Rows from block 1 of the decoder, named by matrix and row number. Rows with one number belong to one channel. Each number is 50 + 10 x the weight over its row's rms, rounded and kept within 0 to 99. All counts start at 0.
# convs0: first 3x3 conv (decoder.mid.1.convs.0.weight, 192x192x3x3), inputs 130-142, a 3x3 kernel for each
# convs1: second 3x3 conv (decoder.mid.1.convs.1.weight, 192x192x3x3, transposed), outputs 130-142, a 3x3 kernel for each
convs0.130:43 44 48 53 46 49 47 44 51 61 44 63 53 55 47 56 48 53 52 49 39 61 36 33 49 50 46 40 37 46 55 43 24 45 53 37 54 49 40 77 26 30 43 45 69 59 50 50 59 60 65 60 56 55 47 39 63 56 43 38 38 48 63 43 45 45 39 39 49 43 38 49 59 25 56 62 40 65 32 64 32 44 59 54 51 38 58 54 65 50 52 45 52 54 52 25 41 41 53 49 56 45 46 42 39 45 48 55 63 65 38 71 59 64 53 52 48
convs1.130:49 49 46 50 53 53 58 41 36 35 39 19 39 34 20 45 55 38 44 38 37 65 51 36 46 51 43 47 38 38 52 49 07 62 58 36 62 69 52 79 52 44 66 50 48 45 35 57 48 45 55 50 54 28 40 47 67 54 54 42 65 46 45 48 47 51 58 49 43 58 49 52 65 30 50 46 28 29 48 50 46 45 56 42 36 49 49 57 44 61 38 63 60 54 30 15 46 35 42 47 42 64 63 55 45 37 51 51 47 38 44 47 14 52 36 41 49
convs0.131:52 61 47 59 54 51 62 42 47 40 52 45 44 55 40 48 25 44 47 33 43 39 40 27 36 54 48 45 36 31 18 41 49 34 41 49 39 55 32 49 29 73 51 48 38 51 50 54 61 49 59 51 56 45 56 55 48 51 53 55 48 64 35 60 54 53 77 39 52 53 44 44 56 55 46 39 40 30 55 57 40 49 45 56 42 57 48 59 41 48 59 56 46 35 31 70 58 49 41 57 47 58 45 36 47 46 65 47 45 32 60 31 71 50 58 50 31
convs1.131:46 50 61 46 46 48 56 43 39 66 56 54 51 52 40 51 50 66 52 33 73 62 46 41 58 60 66 46 37 61 49 49 94 52 57 47 54 42 64 42 73 55 57 59 59 39 40 47 44 61 38 43 50 52 47 37 46 47 35 71 53 39 53 43 45 48 36 47 69 50 53 53 41 59 51 47 55 40 57 53 56 53 60 46 49 51 36 43 47 42 40 53 61 48 57 68 50 61 45 45 59 41 40 89 47 51 34 52 52 46 51 46 74 44 62 24 58
convs0.132:45 57 42 42 53 53 46 56 47 46 47 58 50 42 54 43 54 59 59 60 56 47 56 57 65 57 57 42 94 63 58 42 55 54 53 45 64 82 47 43 58 52 53 46 42 47 57 46 48 58 49 41 42 47 52 59 50 50 50 63 80 60 62 45 47 48 44 46 48 57 52 48 47 53 41 44 39 57 56 52 52 43 46 55 49 40 50 53 60 40 57 54 63 41 48 60 53 51 46 47 49 65 54 53 41 37 46 37 51 56 60 42 41 47 65 62 56
convs1.132:45 47 48 46 46 57 46 57 45 57 35 39 43 60 44 35 61 64 31 29 37 30 45 54 52 33 49 52 39 41 44 47 42 26 30 35 60 48 44 58 53 53 32 59 62 52 46 37 39 42 55 68 60 63 31 31 46 43 59 61 32 49 68 57 34 46 64 54 46 46 50 53 51 78 61 33 46 50 56 50 59 45 46 30 50 48 41 69 55 46 46 20 58 48 67 55 33 56 42 49 52 49 51 65 51 54 27 33 52 45 36 50 35 55 55 49 40
convs0.133:53 41 48 56 41 48 32 64 51 49 61 48 69 29 46 43 48 54 60 50 54 50 72 43 50 44 49 46 47 45 29 58 51 71 26 49 52 39 52 37 76 41 57 49 52 53 53 49 53 57 44 47 61 55 42 45 55 52 50 37 58 29 46 54 47 56 43 62 51 47 58 57 55 52 47 46 33 70 54 59 51 54 58 49 52 48 56 55 36 42 53 52 48 67 48 59 47 41 52 58 50 53 49 41 53 43 67 35 60 60 42 48 41 67 56 55 35
convs1.133:47 44 41 44 62 34 55 46 48 61 50 59 58 69 37 44 40 41 47 80 52 69 68 55 64 57 46 43 44 43 42 35 74 54 35 47 49 34 56 60 55 45 53 63 54 50 54 60 50 52 39 59 52 57 49 58 41 52 62 54 51 34 42 65 53 42 37 56 59 52 52 56 50 61 48 31 38 57 50 70 49 47 62 59 59 54 62 55 55 45 67 48 49 42 29 45 53 47 43 48 52 60 52 78 65 40 47 42 53 34 43 37 24 49 51 54 47
convs0.134:61 42 56 51 28 73 55 46 47 46 52 56 66 33 47 47 63 35 48 59 52 40 48 64 50 53 43 64 53 66 48 56 35 50 68 42 57 46 50 48 41 48 49 32 48 57 48 48 30 36 59 40 43 61 56 41 47 25 31 49 60 53 23 52 56 60 43 42 60 45 34 45 47 46 50 48 44 43 52 50 63 59 42 66 74 55 45 40 56 44 42 50 42 35 47 40 51 61 44 52 59 49 45 61 43 56 43 69 49 41 46 58 38 58 41 44 60
convs1.134:42 52 44 42 50 62 47 61 61 55 34 50 50 54 55 50 54 66 51 46 68 48 72 37 34 57 38 57 47 44 60 42 49 45 42 27 63 60 34 57 48 35 52 56 39 51 52 46 44 68 64 53 69 37 43 19 49 46 32 58 50 43 60 55 52 56 37 59 48 52 51 51 49 66 35 69 59 33 47 46 49 56 55 51 57 58 41 60 49 37 52 37 43 51 60 49 64 50 39 58 45 61 40 55 38 49 45 52 45 52 60 65 52 36 49 42 51
convs0.135:50 46 42 49 39 35 40 43 62 48 50 57 48 47 60 46 42 46 56 52 58 62 54 43 63 69 61 59 40 55 34 64 44 52 67 41 32 43 55 44 61 45 44 47 68 52 43 47 47 46 43 51 65 51 43 44 32 37 47 65 46 27 32 44 46 51 45 44 52 55 57 52 55 60 60 46 36 55 66 16 41 44 53 38 44 50 41 35 43 44 48 49 45 65 52 39 54 39 48 59 47 44 61 51 40 52 47 58 58 58 42 53 40 39 43 64 51
convs1.135:44 49 37 48 44 29 41 49 56 56 37 41 42 30 52 47 26 57 48 48 46 60 60 43 59 64 57 37 63 58 51 44 56 60 54 45 52 46 50 54 71 39 57 53 65 47 57 49 50 53 41 58 55 47 46 44 48 39 64 53 55 34 49 45 44 42 55 54 50 48 68 47 44 55 46 46 64 63 49 41 45 49 44 51 60 43 54 58 51 50 57 49 52 59 26 41 51 53 51 49 58 49 49 62 41 48 37 52 48 47 65 52 60 61 51 56 50
convs0.136:43 35 60 65 42 45 46 52 47 34 49 48 69 48 50 45 50 49 44 54 52 45 55 38 52 42 43 45 82 33 65 38 66 40 28 65 63 53 54 49 54 57 49 44 41 50 61 58 32 45 61 43 48 47 60 48 56 49 68 52 48 58 57 46 35 40 56 51 47 48 38 42 49 44 47 60 52 55 51 54 44 62 59 52 54 40 40 48 56 50 31 12 61 61 52 57 48 46 63 43 33 50 39 56 37 52 49 52 55 71 41 47 45 40 59 48 55
convs1.136:50 49 60 50 46 51 37 60 48 55 43 46 66 40 29 39 47 51 51 49 48 67 62 50 44 42 46 44 63 55 41 66 49 59 54 55 58 39 35 45 34 48 46 52 47 67 48 56 46 56 63 67 49 52 42 36 46 54 45 61 56 64 40 47 53 36 54 61 57 55 53 55 73 45 38 46 36 38 67 55 49 51 65 55 55 52 65 44 52 53 46 28 40 38 48 48 55 73 70 58 45 39 54 66 40 38 47 54 52 55 43 66 55 69 54 52 54
convs0.137:59 46 43 38 38 51 54 54 47 55 41 64 38 36 61 50 54 46 56 41 58 25 55 57 38 52 56 50 53 53 72 56 34 56 56 45 43 67 40 56 56 73 55 63 37 56 39 49 49 40 56 44 39 60 52 57 60 42 32 60 43 54 59 58 53 49 49 50 51 61 54 44 39 32 54 54 65 52 56 46 58 54 48 52 72 55 34 45 60 47 54 61 42 82 56 55 54 53 37 42 56 57 25 49 51 55 36 51 50 15 46 54 37 65 58 54 57
convs1.137:55 58 56 64 61 49 50 35 52 42 48 56 46 49 53 43 65 50 39 63 53 46 66 70 42 58 51 52 62 52 63 49 29 39 44 51 79 64 43 47 50 59 47 45 55 56 46 47 49 62 46 45 46 49 45 71 56 55 54 68 54 56 45 56 57 43 59 45 48 52 55 58 45 51 63 44 56 47 49 47 63 55 56 63 74 50 49 42 49 48 38 56 39 51 36 49 59 44 46 54 54 62 47 62 51 49 45 42 46 31 55 60 51 48 49 48 57
convs0.138:52 50 48 54 51 46 49 53 34 56 40 45 45 49 41 47 63 27 42 44 45 41 51 49 52 47 29 63 34 45 36 54 62 48 41 34 56 60 55 53 38 56 46 82 29 45 48 56 53 62 56 46 71 51 58 50 60 64 68 58 42 76 48 55 47 44 54 52 42 47 29 51 57 54 42 50 34 43 49 51 47 36 56 53 52 56 43 30 66 48 51 39 54 47 55 58 38 40 50 53 33 53 55 55 42 51 30 42 51 74 59 55 44 46 50 61 46
convs1.138:45 61 25 49 69 49 49 55 42 44 28 46 52 56 58 48 61 50 51 49 51 56 58 40 48 47 35 59 54 54 59 66 56 53 68 51 50 36 43 60 35 37 63 32 41 55 53 57 47 53 43 54 60 70 54 52 44 38 52 48 50 51 47 55 44 44 56 34 37 44 10 36 38 29 59 55 62 64 66 50 51 46 53 37 53 36 44 49 55 64 37 42 51 49 48 52 50 50 46 51 47 52 48 49 57 52 64 48 57 49 47 43 33 52 40 43 52
convs0.139:41 63 49 45 39 48 56 57 54 53 56 63 48 50 54 53 54 55 50 58 49 56 58 54 57 59 57 41 48 51 52 60 53 51 43 48 57 40 46 56 43 59 47 36 69 54 33 52 34 60 59 68 52 66 49 56 22 48 18 37 50 72 63 45 68 47 52 47 52 63 63 57 50 60 64 43 50 44 42 31 47 44 25 45 47 39 53 56 53 42 47 49 45 52 47 57 55 45 45 57 62 50 54 52 25 44 56 40 37 31 44 53 44 71 46 63 60
convs1.139:54 47 52 39 52 58 50 32 41 50 49 53 41 18 57 48 52 52 39 30 50 32 46 56 51 57 61 46 63 35 45 41 52 49 59 59 50 68 56 48 48 58 54 48 55 46 39 40 46 51 50 43 44 57 43 45 46 61 66 54 49 66 51 49 58 39 38 40 48 46 63 58 29 42 46 57 55 38 48 44 44 61 37 48 54 53 39 58 61 56 69 72 49 54 59 53 48 39 54 66 72 44 59 50 27 52 49 55 47 35 54 48 51 45 56 45 44
convs0.140:44 60 57 43 67 55 57 57 43 61 58 48 47 57 57 58 61 57 53 49 35 56 28 54 56 42 42 57 46 38 38 81 51 42 46 32 62 49 54 55 51 42 54 57 53 60 48 59 38 44 69 69 55 63 48 38 48 46 59 24 61 28 41 43 62 57 46 76 43 54 45 55 56 62 57 44 29 50 53 39 42 49 57 51 57 52 48 47 57 51 43 45 52 49 42 60 56 55 48 55 59 48 44 52 40 50 47 52 57 50 44 61 51 75 61 68 52
convs1.140:58 49 46 57 63 39 56 52 60 52 38 59 53 39 55 44 50 59 60 45 65 60 75 59 54 48 39 37 72 61 60 64 53 42 62 53 47 52 34 53 38 41 47 48 44 49 44 51 53 47 66 62 53 58 53 40 42 56 42 24 38 42 31 51 51 49 45 53 45 52 37 45 54 42 43 42 56 35 46 43 42 47 53 41 44 46 62 50 50 44 62 60 51 44 51 53 43 57 36 50 49 47 36 83 55 42 44 46 35 36 46 51 43 36 48 53 60
convs0.141:49 48 57 53 50 57 49 43 56 58 52 52 52 42 58 68 55 48 64 57 52 68 50 58 42 37 55 51 54 49 51 44 33 44 52 58 49 54 58 44 46 61 51 49 45 46 47 44 29 54 50 58 62 55 67 22 55 18 56 64 59 64 57 45 53 59 34 52 57 56 59 43 60 51 47 67 52 53 43 55 56 48 55 46 52 59 54 49 45 51 56 50 46 40 50 58 40 48 57 53 71 52 71 44 53 44 58 38 40 49 36 81 47 45 48 44 59
convs1.141:53 49 50 47 55 60 43 48 53 57 49 47 58 72 60 37 52 50 51 70 42 53 61 48 30 42 47 45 50 46 38 66 61 52 51 59 41 54 50 58 70 48 53 51 48 51 27 46 51 24 51 61 60 42 39 50 54 53 36 48 61 50 32 44 61 50 50 53 55 44 50 57 59 61 56 59 60 60 52 55 45 51 46 47 41 49 48 51 51 45 32 53 53 34 59 70 47 51 42 61 52 50 62 47 55 49 47 58 41 46 50 62 63 52 50 60 56
convs0.142:48 45 50 58 27 44 46 46 41 49 48 64 56 48 52 53 39 45 42 68 45 46 63 43 58 55 50 62 57 43 19 54 48 47 17 57 44 68 43 47 45 45 50 31 61 42 51 50 45 39 44 46 61 48 30 58 29 30 63 48 54 34 32 46 48 49 54 41 37 52 55 59 46 64 59 54 76 54 68 65 54 51 51 43 35 59 41 49 26 55 38 45 47 40 53 47 72 36 53 61 46 50 51 52 25 59 40 40 49 63 55 58 44 35 45 47 54
convs1.142:58 83 53 46 28 51 51 50 59 42 39 53 47 39 43 55 47 48 42 51 46 51 36 35 49 34 53 54 72 47 47 52 57 50 46 46 50 42 37 62 66 54 48 40 53 52 42 51 39 33 58 45 50 51 45 55 37 41 51 39 61 56 47 47 48 55 40 34 62 47 51 43 48 32 35 36 52 49 56 48 49 54 35 54 46 40 53 51 56 47 58 92 50 60 30 46 50 51 41 48 48 59 74 80 41 57 49 44 56 29 53 63 73 55 56 48 52
convs0.143:52 51 44 44 61 49 43 49 55 44 42 57 54 54 41 50 44 51 48 60 59 60 50 52 56 44 61 46 36 44 61 54 28 59 55 55 44 45 36 49 55 44 58 49 37 60 61 64 62 61 70 53 62 52 66 57 53 54 53 53 53 47 62 60 48 32 73 53 52 68 71 48 46 50 53 58 48 54 49 47 40 50 50 56 47 40 45 48 45 47 50 53 55 56 67 44 47 37 50 53 46 52 56 62 38 45 50 52 60 47 50 49 51 41 49 51 37
convs1.143:40 50 51 35 51 53 39 54 62 52 49 56 46 49 49 36 53 58 63 57 55 54 64 56 47 58 61 46 55 62 52 42 52 40 39 39 47 37 32 37 53 52 43 40 42 39 36 46 44 48 52 51 41 61 50 58 48 59 64 48 49 42 47 54 53 50 60 55 54 53 48 54 49 55 59 69 58 54 77 56 51 75 56 54 61 51 50 44 42 56 49 41 40 54 47 40 52 41 47 36 45 54 40 41 47 36 46 52 49 48 55 52 43 64 50 51 63