From a checkpoint of a small image denoising autoencoder.
Training: soap at rate 0.002, 11900 steps, batches of 384.
Rows from block 10 of the encoder of a small image denoising autoencoder, named by matrix and row number. Each number is 200 + 20 x the weight over its row's rms, rounded and kept within 0 to 999. All counts start at 0.
Before each channel's rows are labels from the 100 images, of 14848, where the channel reaches its highest value: "responds to" is what is common among them; "peak on" is the class under the peak. Only what is clearly more common there than usual is listed. The data: Sentinel-2 satellite tiles (TerraMesh). In brackets: how many of the 100, against the usual share in percent.
# pw: pointwise conv (encoder.blocks.10.pw.weight, 320x320x1x1), inputs 0-159

responds to: water (85 vs 40.4); main land cover: water (80 vs 11.2)
peak on: water (81 vs 10.8)
pw.124,163,195,204,205,182,224,224,183,200,198,208,172,212,207,142,235,211,221,265,162,210,209,182,215,212,175,204,202,178,208,196,194,216,198,192,198,172,216,165,198,173,193,213,207,200,214,209,203,185,209,178,191,210,199,168,196,191,211,178,207,192,214,220,191,197,209,211,194,223,227,219,207,205,177,189,197,191,183,201,191,213,184,182,223,225,200,190,215,245,202,223,214,199,193,185,210,192,202,193,177,256,202,192,218,188,240,183,181,179,204,225,207,201,212,195,178,213,160,185,211,182,218,214,219,172,198,185,146,189,173,203,217,207,215,194,205,198,178,212,189,198,222,208,214,211,230,198,205,197,200,191,213,235,201,221,219,192,217,217,198

responds to: snow or ice (82 vs 20.6); main land cover: snow or ice (80 vs 14.6)
peak on: snow or ice (80 vs 14.1)
pw.296,215,173,194,181,202,242,218,186,213,215,210,210,193,158,209,224,212,190,185,198,191,218,173,172,221,220,216,218,155,203,216,229,184,192,195,243,179,217,190,219,231,223,186,190,206,200,221,190,234,210,218,210,196,192,208,198,208,189,167,228,183,200,220,250,182,189,214,212,160,153,179,184,196,214,210,184,175,181,178,177,236,189,202,198,194,199,218,213,201,164,205,214,188,172,202,198,191,185,194,213,232,198,215,228,226,194,204,199,166,182,188,191,197,182,198,200,185,189,181,221,214,180,207,220,194,176,213,232,185,219,211,230,183,217,223,203,224,224,204,214,220,192,198,170,254,225,186,174,183,226,217,185,215,220,207,192,187,168,153,230

responds to: snow or ice (52 vs 20.6); clouds (34 vs 15.4); main land cover: snow or ice (34 vs 14.6)
peak on: snow or ice (41 vs 14.1); clouds (26 vs 2.5)
pw.152,200,219,171,219,185,187,222,184,200,229,210,195,192,204,205,194,201,201,221,209,208,214,194,257,171,193,207,212,223,209,216,210,210,192,200,211,165,207,207,212,192,186,167,199,194,204,214,182,190,188,208,202,183,174,203,162,195,179,217,185,181,208,192,200,227,203,212,215,197,217,230,182,181,200,195,185,225,204,308,222,188,252,163,190,155,179,176,202,199,221,207,190,188,220,144,198,205,188,204,213,194,187,213,229,187,220,206,233,193,200,173,188,214,257,221,196,185,191,169,188,199,186,225,181,166,194,267,145,217,196,185,205,197,197,222,175,183,192,176,179,175,195,222,252,199,194,203,198,214,170,197,199,196,201,209,217,197,211,175,193

responds to: snow or ice (68 vs 20.6); main land cover: snow or ice (55 vs 14.6)
peak on: snow or ice (62 vs 14.1); clouds (32 vs 2.5)
pw.118,191,204,174,235,208,157,180,223,231,175,209,190,214,198,201,209,226,202,220,242,200,162,155,200,165,223,198,191,207,166,165,214,193,209,198,195,190,175,191,227,232,207,188,189,212,199,210,244,203,185,177,205,200,218,222,200,187,192,191,224,219,218,186,193,241,201,210,208,190,204,231,216,206,212,215,179,176,205,200,248,192,179,172,216,209,172,180,212,190,137,210,192,197,220,172,185,193,212,230,216,211,198,218,188,157,196,168,197,214,200,217,177,225,166,191,192,221,174,196,195,225,178,224,240,177,185,215,183,190,215,186,215,209,188,191,192,211,233,211,211,195,193,237,218,183,185,225,196,183,182,192,215,206,214,212,204,205,226,188,217

responds to: snow or ice (90 vs 20.6); main land cover: snow or ice (85 vs 14.6)
peak on: snow or ice (85 vs 14.1)
pw.257,204,192,192,192,199,235,205,193,194,221,183,217,181,213,165,208,218,158,193,207,181,205,218,165,194,217,217,209,241,238,193,181,202,182,184,228,179,232,197,254,195,219,205,197,207,207,201,175,212,213,200,202,201,213,207,163,204,181,204,210,155,178,194,188,165,195,187,212,203,151,204,187,231,198,194,206,154,152,178,224,182,211,237,237,184,201,197,222,174,155,217,182,195,148,158,188,203,207,205,223,171,222,207,199,210,187,198,202,198,206,217,206,211,199,196,213,175,203,169,187,219,204,239,208,187,210,207,148,217,191,184,235,188,205,216,194,199,197,220,230,198,258,187,204,216,183,212,209,213,189,203,209,210,225,218,255,172,208,192,194

responds to: snow or ice (73 vs 20.6); main land cover: snow or ice (56 vs 14.6)
peak on: snow or ice (63 vs 14.1)
pw.0,194,173,221,216,190,180,201,192,191,217,197,159,217,181,268,227,211,191,187,225,215,204,193,210,191,179,203,213,166,189,196,195,178,218,211,196,194,189,174,196,232,187,296,209,193,209,175,215,189,183,217,203,221,213,197,186,209,175,199,197,199,206,197,231,193,190,190,196,181,217,188,203,203,202,185,198,278,183,201,185,171,200,197,186,239,196,185,213,182,183,226,204,194,217,217,231,207,202,197,189,150,200,205,195,250,224,204,182,172,198,212,182,203,182,172,178,184,225,192,213,191,209,197,184,186,210,193,201,174,198,174,209,219,192,205,196,192,202,236,195,214,178,230,178,218,175,161,211,198,220,204,188,203,215,182,195,191,212,207,207

responds to: water (75 vs 40.4); main land cover: water (55 vs 11.2)
peak on: water (57 vs 10.8)
pw.60,151,223,158,210,196,197,207,192,190,210,169,188,184,220,161,193,236,198,236,192,183,221,179,192,177,205,201,185,206,207,174,215,207,206,235,208,190,193,190,208,195,212,230,208,215,220,199,235,226,204,188,191,170,213,190,196,180,166,201,209,191,214,189,193,169,218,206,219,226,199,188,202,143,185,200,196,155,227,170,213,209,226,222,170,190,199,169,195,186,221,218,228,201,190,238,162,199,220,211,199,136,204,198,172,195,187,189,190,211,218,191,176,191,181,197,190,209,168,196,207,229,194,209,216,192,219,227,179,148,189,204,164,189,183,222,198,209,202,164,213,221,164,176,198,184,204,206,219,203,191,194,222,209,207,203,212,192,206,204,204

responds to: clouds (57 vs 15.4); snow or ice (45 vs 20.6)
peak on: clouds (43 vs 2.5); snow or ice (34 vs 14.1)
pw.98,192,192,180,195,196,195,185,183,211,189,220,190,227,231,215,240,181,201,210,214,212,159,208,227,165,208,214,210,219,215,186,202,184,203,201,178,176,186,243,168,258,213,155,200,158,192,219,216,185,201,183,173,194,227,181,182,205,235,234,179,181,197,203,200,187,210,191,184,189,188,217,178,206,219,178,175,222,223,219,201,186,228,166,202,198,215,169,164,217,181,223,190,176,206,229,211,210,216,167,190,206,171,197,247,194,214,183,206,187,193,285,218,181,210,195,176,218,177,220,203,201,184,178,181,176,213,226,255,225,188,166,190,184,207,212,192,168,213,238,196,184,223,218,184,183,181,203,188,196,205,190,180,180,201,206,197,207,189,206,197

responds to: water (97 vs 40.4); main land cover: water (93 vs 11.2)
peak on: water (91 vs 10.8)
pw.58,196,192,204,222,192,184,200,221,241,208,181,245,224,195,168,197,182,222,213,150,202,172,160,209,208,203,154,170,278,218,200,211,221,212,216,197,206,187,215,206,195,213,202,204,199,223,174,192,179,171,208,207,203,184,213,178,189,175,215,206,219,190,209,215,171,293,231,210,200,232,192,187,206,190,202,198,199,200,206,204,174,228,185,200,217,190,212,224,209,222,211,213,189,219,190,178,192,184,207,205,181,202,190,177,190,197,204,221,223,212,215,239,166,188,187,183,208,217,216,188,210,185,199,191,241,200,179,234,219,184,188,204,192,213,201,189,221,201,215,189,169,217,189,253,227,178,211,188,195,190,184,203,169,205,201,222,216,196,207,209

responds to: water (86 vs 40.4); main land cover: water (65 vs 11.2)
peak on: water (77 vs 10.8)
pw.25,179,207,266,195,200,181,184,197,179,225,209,175,183,203,195,193,172,216,173,197,210,214,170,212,225,196,207,232,199,200,167,214,203,201,252,161,244,155,180,189,214,207,175,213,196,215,198,194,192,188,187,190,176,202,218,211,178,185,206,195,203,223,197,196,197,221,177,192,202,154,212,199,190,180,195,207,163,186,228,189,154,250,225,217,209,172,222,188,217,184,228,207,215,178,158,213,212,210,208,180,189,221,182,240,219,187,189,178,198,200,198,201,214,199,197,184,208,177,206,219,205,208,200,240,194,209,220,187,190,203,183,189,220,202,173,204,220,229,159,172,238,195,212,180,200,211,206,203,215,219,218,188,199,209,181,202,203,228,234,203

responds to: clouds (58 vs 15.4); main land cover: trees (40 vs 19.5)
peak on: clouds (42 vs 2.5); snow or ice (32 vs 14.1)
pw.42,210,200,196,237,186,192,224,218,191,185,203,232,201,210,181,184,220,204,221,217,194,181,188,244,197,196,191,181,204,219,224,186,209,211,194,196,201,214,200,195,149,190,219,198,203,208,241,222,200,198,203,207,203,151,180,227,181,154,200,211,211,194,186,209,193,202,207,230,205,223,182,215,201,219,192,210,178,218,266,216,220,214,208,181,209,199,186,180,206,226,198,209,199,204,208,195,203,176,200,208,209,210,203,170,219,193,202,187,171,215,194,222,192,213,215,263,209,185,209,227,187,217,169,222,179,188,327,212,176,198,210,170,196,206,191,193,185,217,227,193,218,229,201,231,218,218,210,198,191,211,220,201,186,210,180,205,193,230,222,203

responds to: snow or ice (88 vs 20.6); main land cover: snow or ice (79 vs 14.6)
peak on: snow or ice (78 vs 14.1)
pw.214,167,216,184,195,196,205,242,196,204,187,249,198,228,232,176,196,168,194,272,212,200,189,223,210,199,190,199,203,234,221,235,182,210,194,160,206,209,196,189,202,204,193,208,189,188,172,202,227,194,198,205,176,165,205,207,194,185,194,201,200,229,186,187,198,206,204,176,215,209,221,222,182,224,184,185,191,227,259,216,219,214,210,174,159,175,212,207,198,163,206,183,202,205,221,180,145,192,204,199,217,235,212,193,202,187,208,199,223,187,170,169,192,191,208,171,180,178,215,199,207,198,208,181,194,187,183,200,152,225,202,198,168,195,173,201,168,182,202,167,208,211,215,190,235,176,176,219,183,211,226,204,243,188,208,195,209,217,204,199,151

responds to: water (98 vs 40.4); main land cover: water (96 vs 11.2)
peak on: water (93 vs 10.8)
pw.258,208,216,193,221,206,213,203,213,212,169,180,213,207,189,182,177,206,185,190,175,195,195,200,203,205,188,204,171,166,205,219,204,207,164,235,193,207,164,214,225,241,227,159,181,210,197,172,163,186,200,221,195,188,209,204,209,193,190,186,213,216,203,205,218,222,260,172,210,224,206,219,189,211,202,185,190,179,190,221,193,208,207,178,235,159,193,223,221,152,206,207,162,226,222,208,224,222,222,197,202,204,217,211,184,186,249,206,179,190,224,214,243,170,166,210,175,225,191,188,208,212,165,180,203,214,213,172,209,218,193,212,211,237,203,237,247,169,146,172,188,223,193,199,214,231,197,209,181,205,184,204,189,193,200,173,195,203,214,180,198

responds to: snow or ice (81 vs 20.6); main land cover: snow or ice (67 vs 14.6)
peak on: snow or ice (65 vs 14.1)
pw.153,186,202,206,207,195,223,191,197,205,191,150,169,192,233,186,173,179,213,191,207,181,183,208,222,196,171,195,202,217,194,214,208,191,201,204,180,187,185,191,200,205,216,155,190,222,212,192,223,174,175,191,210,220,207,208,186,213,226,208,185,225,209,197,207,219,215,217,184,221,203,227,180,198,205,188,187,273,236,220,218,191,238,190,200,259,204,162,218,225,207,198,184,202,205,182,159,204,245,162,227,177,248,213,204,189,233,201,233,189,207,179,201,208,234,203,186,220,184,183,195,199,191,225,226,204,180,212,172,215,181,180,182,255,204,194,218,189,207,163,181,192,234,215,199,190,233,211,168,199,198,202,185,217,239,227,228,194,209,184,189

responds to: clouds (51 vs 15.4); snow or ice (47 vs 20.6)
peak on: clouds (46 vs 2.5); snow or ice (43 vs 14.1)
pw.63,159,206,228,231,204,181,186,199,187,184,225,169,198,210,185,208,184,211,210,226,211,210,190,181,197,232,207,191,200,187,217,208,179,184,219,214,188,193,210,225,181,214,167,230,168,205,182,175,220,211,186,189,215,190,231,187,205,197,193,248,192,222,191,161,211,171,190,168,192,210,211,154,201,204,200,194,206,197,202,203,199,180,202,211,194,220,214,190,206,259,193,223,194,227,202,198,168,181,221,262,192,190,202,154,201,207,179,197,197,178,237,228,194,183,214,198,215,178,219,194,185,161,162,208,211,173,235,207,202,182,191,208,202,192,204,217,223,209,179,193,162,189,178,209,215,202,196,188,214,211,263,210,194,187,211,203,179,205,189,171

responds to: clouds (55 vs 15.4)
peak on: clouds (40 vs 2.5); snow or ice (34 vs 14.1)
pw.13,225,223,177,219,172,222,195,178,214,203,181,176,224,239,153,182,194,226,183,203,209,194,237,208,213,178,190,163,216,184,179,195,180,201,186,225,219,165,217,210,210,200,182,235,210,184,192,211,229,147,199,222,196,185,197,184,211,202,226,200,181,230,228,200,210,199,200,201,184,201,189,178,171,215,183,200,206,204,172,226,189,229,223,225,208,178,174,178,188,190,211,252,199,189,218,190,178,221,181,191,213,188,189,155,191,222,196,229,200,181,222,180,202,213,201,238,196,179,195,203,220,227,196,206,235,183,195,213,210,207,205,179,208,188,215,239,210,207,228,183,233,195,178,204,190,185,209,210,170,179,251,162,193,270,232,226,202,185,206,217

responds to: clouds (45 vs 15.4)
peak on: clouds (38 vs 2.5)
pw.32,229,155,198,211,199,181,210,209,208,207,216,227,198,227,172,185,235,216,172,182,175,199,195,215,193,228,208,187,171,230,211,210,194,219,218,205,214,230,214,195,222,206,194,226,182,198,189,168,183,172,188,195,187,208,183,217,199,197,190,191,224,186,183,189,222,179,216,198,183,207,186,207,204,181,201,218,181,196,203,199,176,181,208,175,186,184,174,184,188,192,152,192,165,201,221,227,202,173,183,199,181,207,222,204,175,204,224,204,238,224,210,234,185,199,223,223,166,230,190,200,219,192,216,190,190,200,215,164,167,205,182,183,238,212,232,195,230,204,204,214,224,183,197,192,254,202,201,189,187,187,212,182,207,186,211,203,201,195,186,208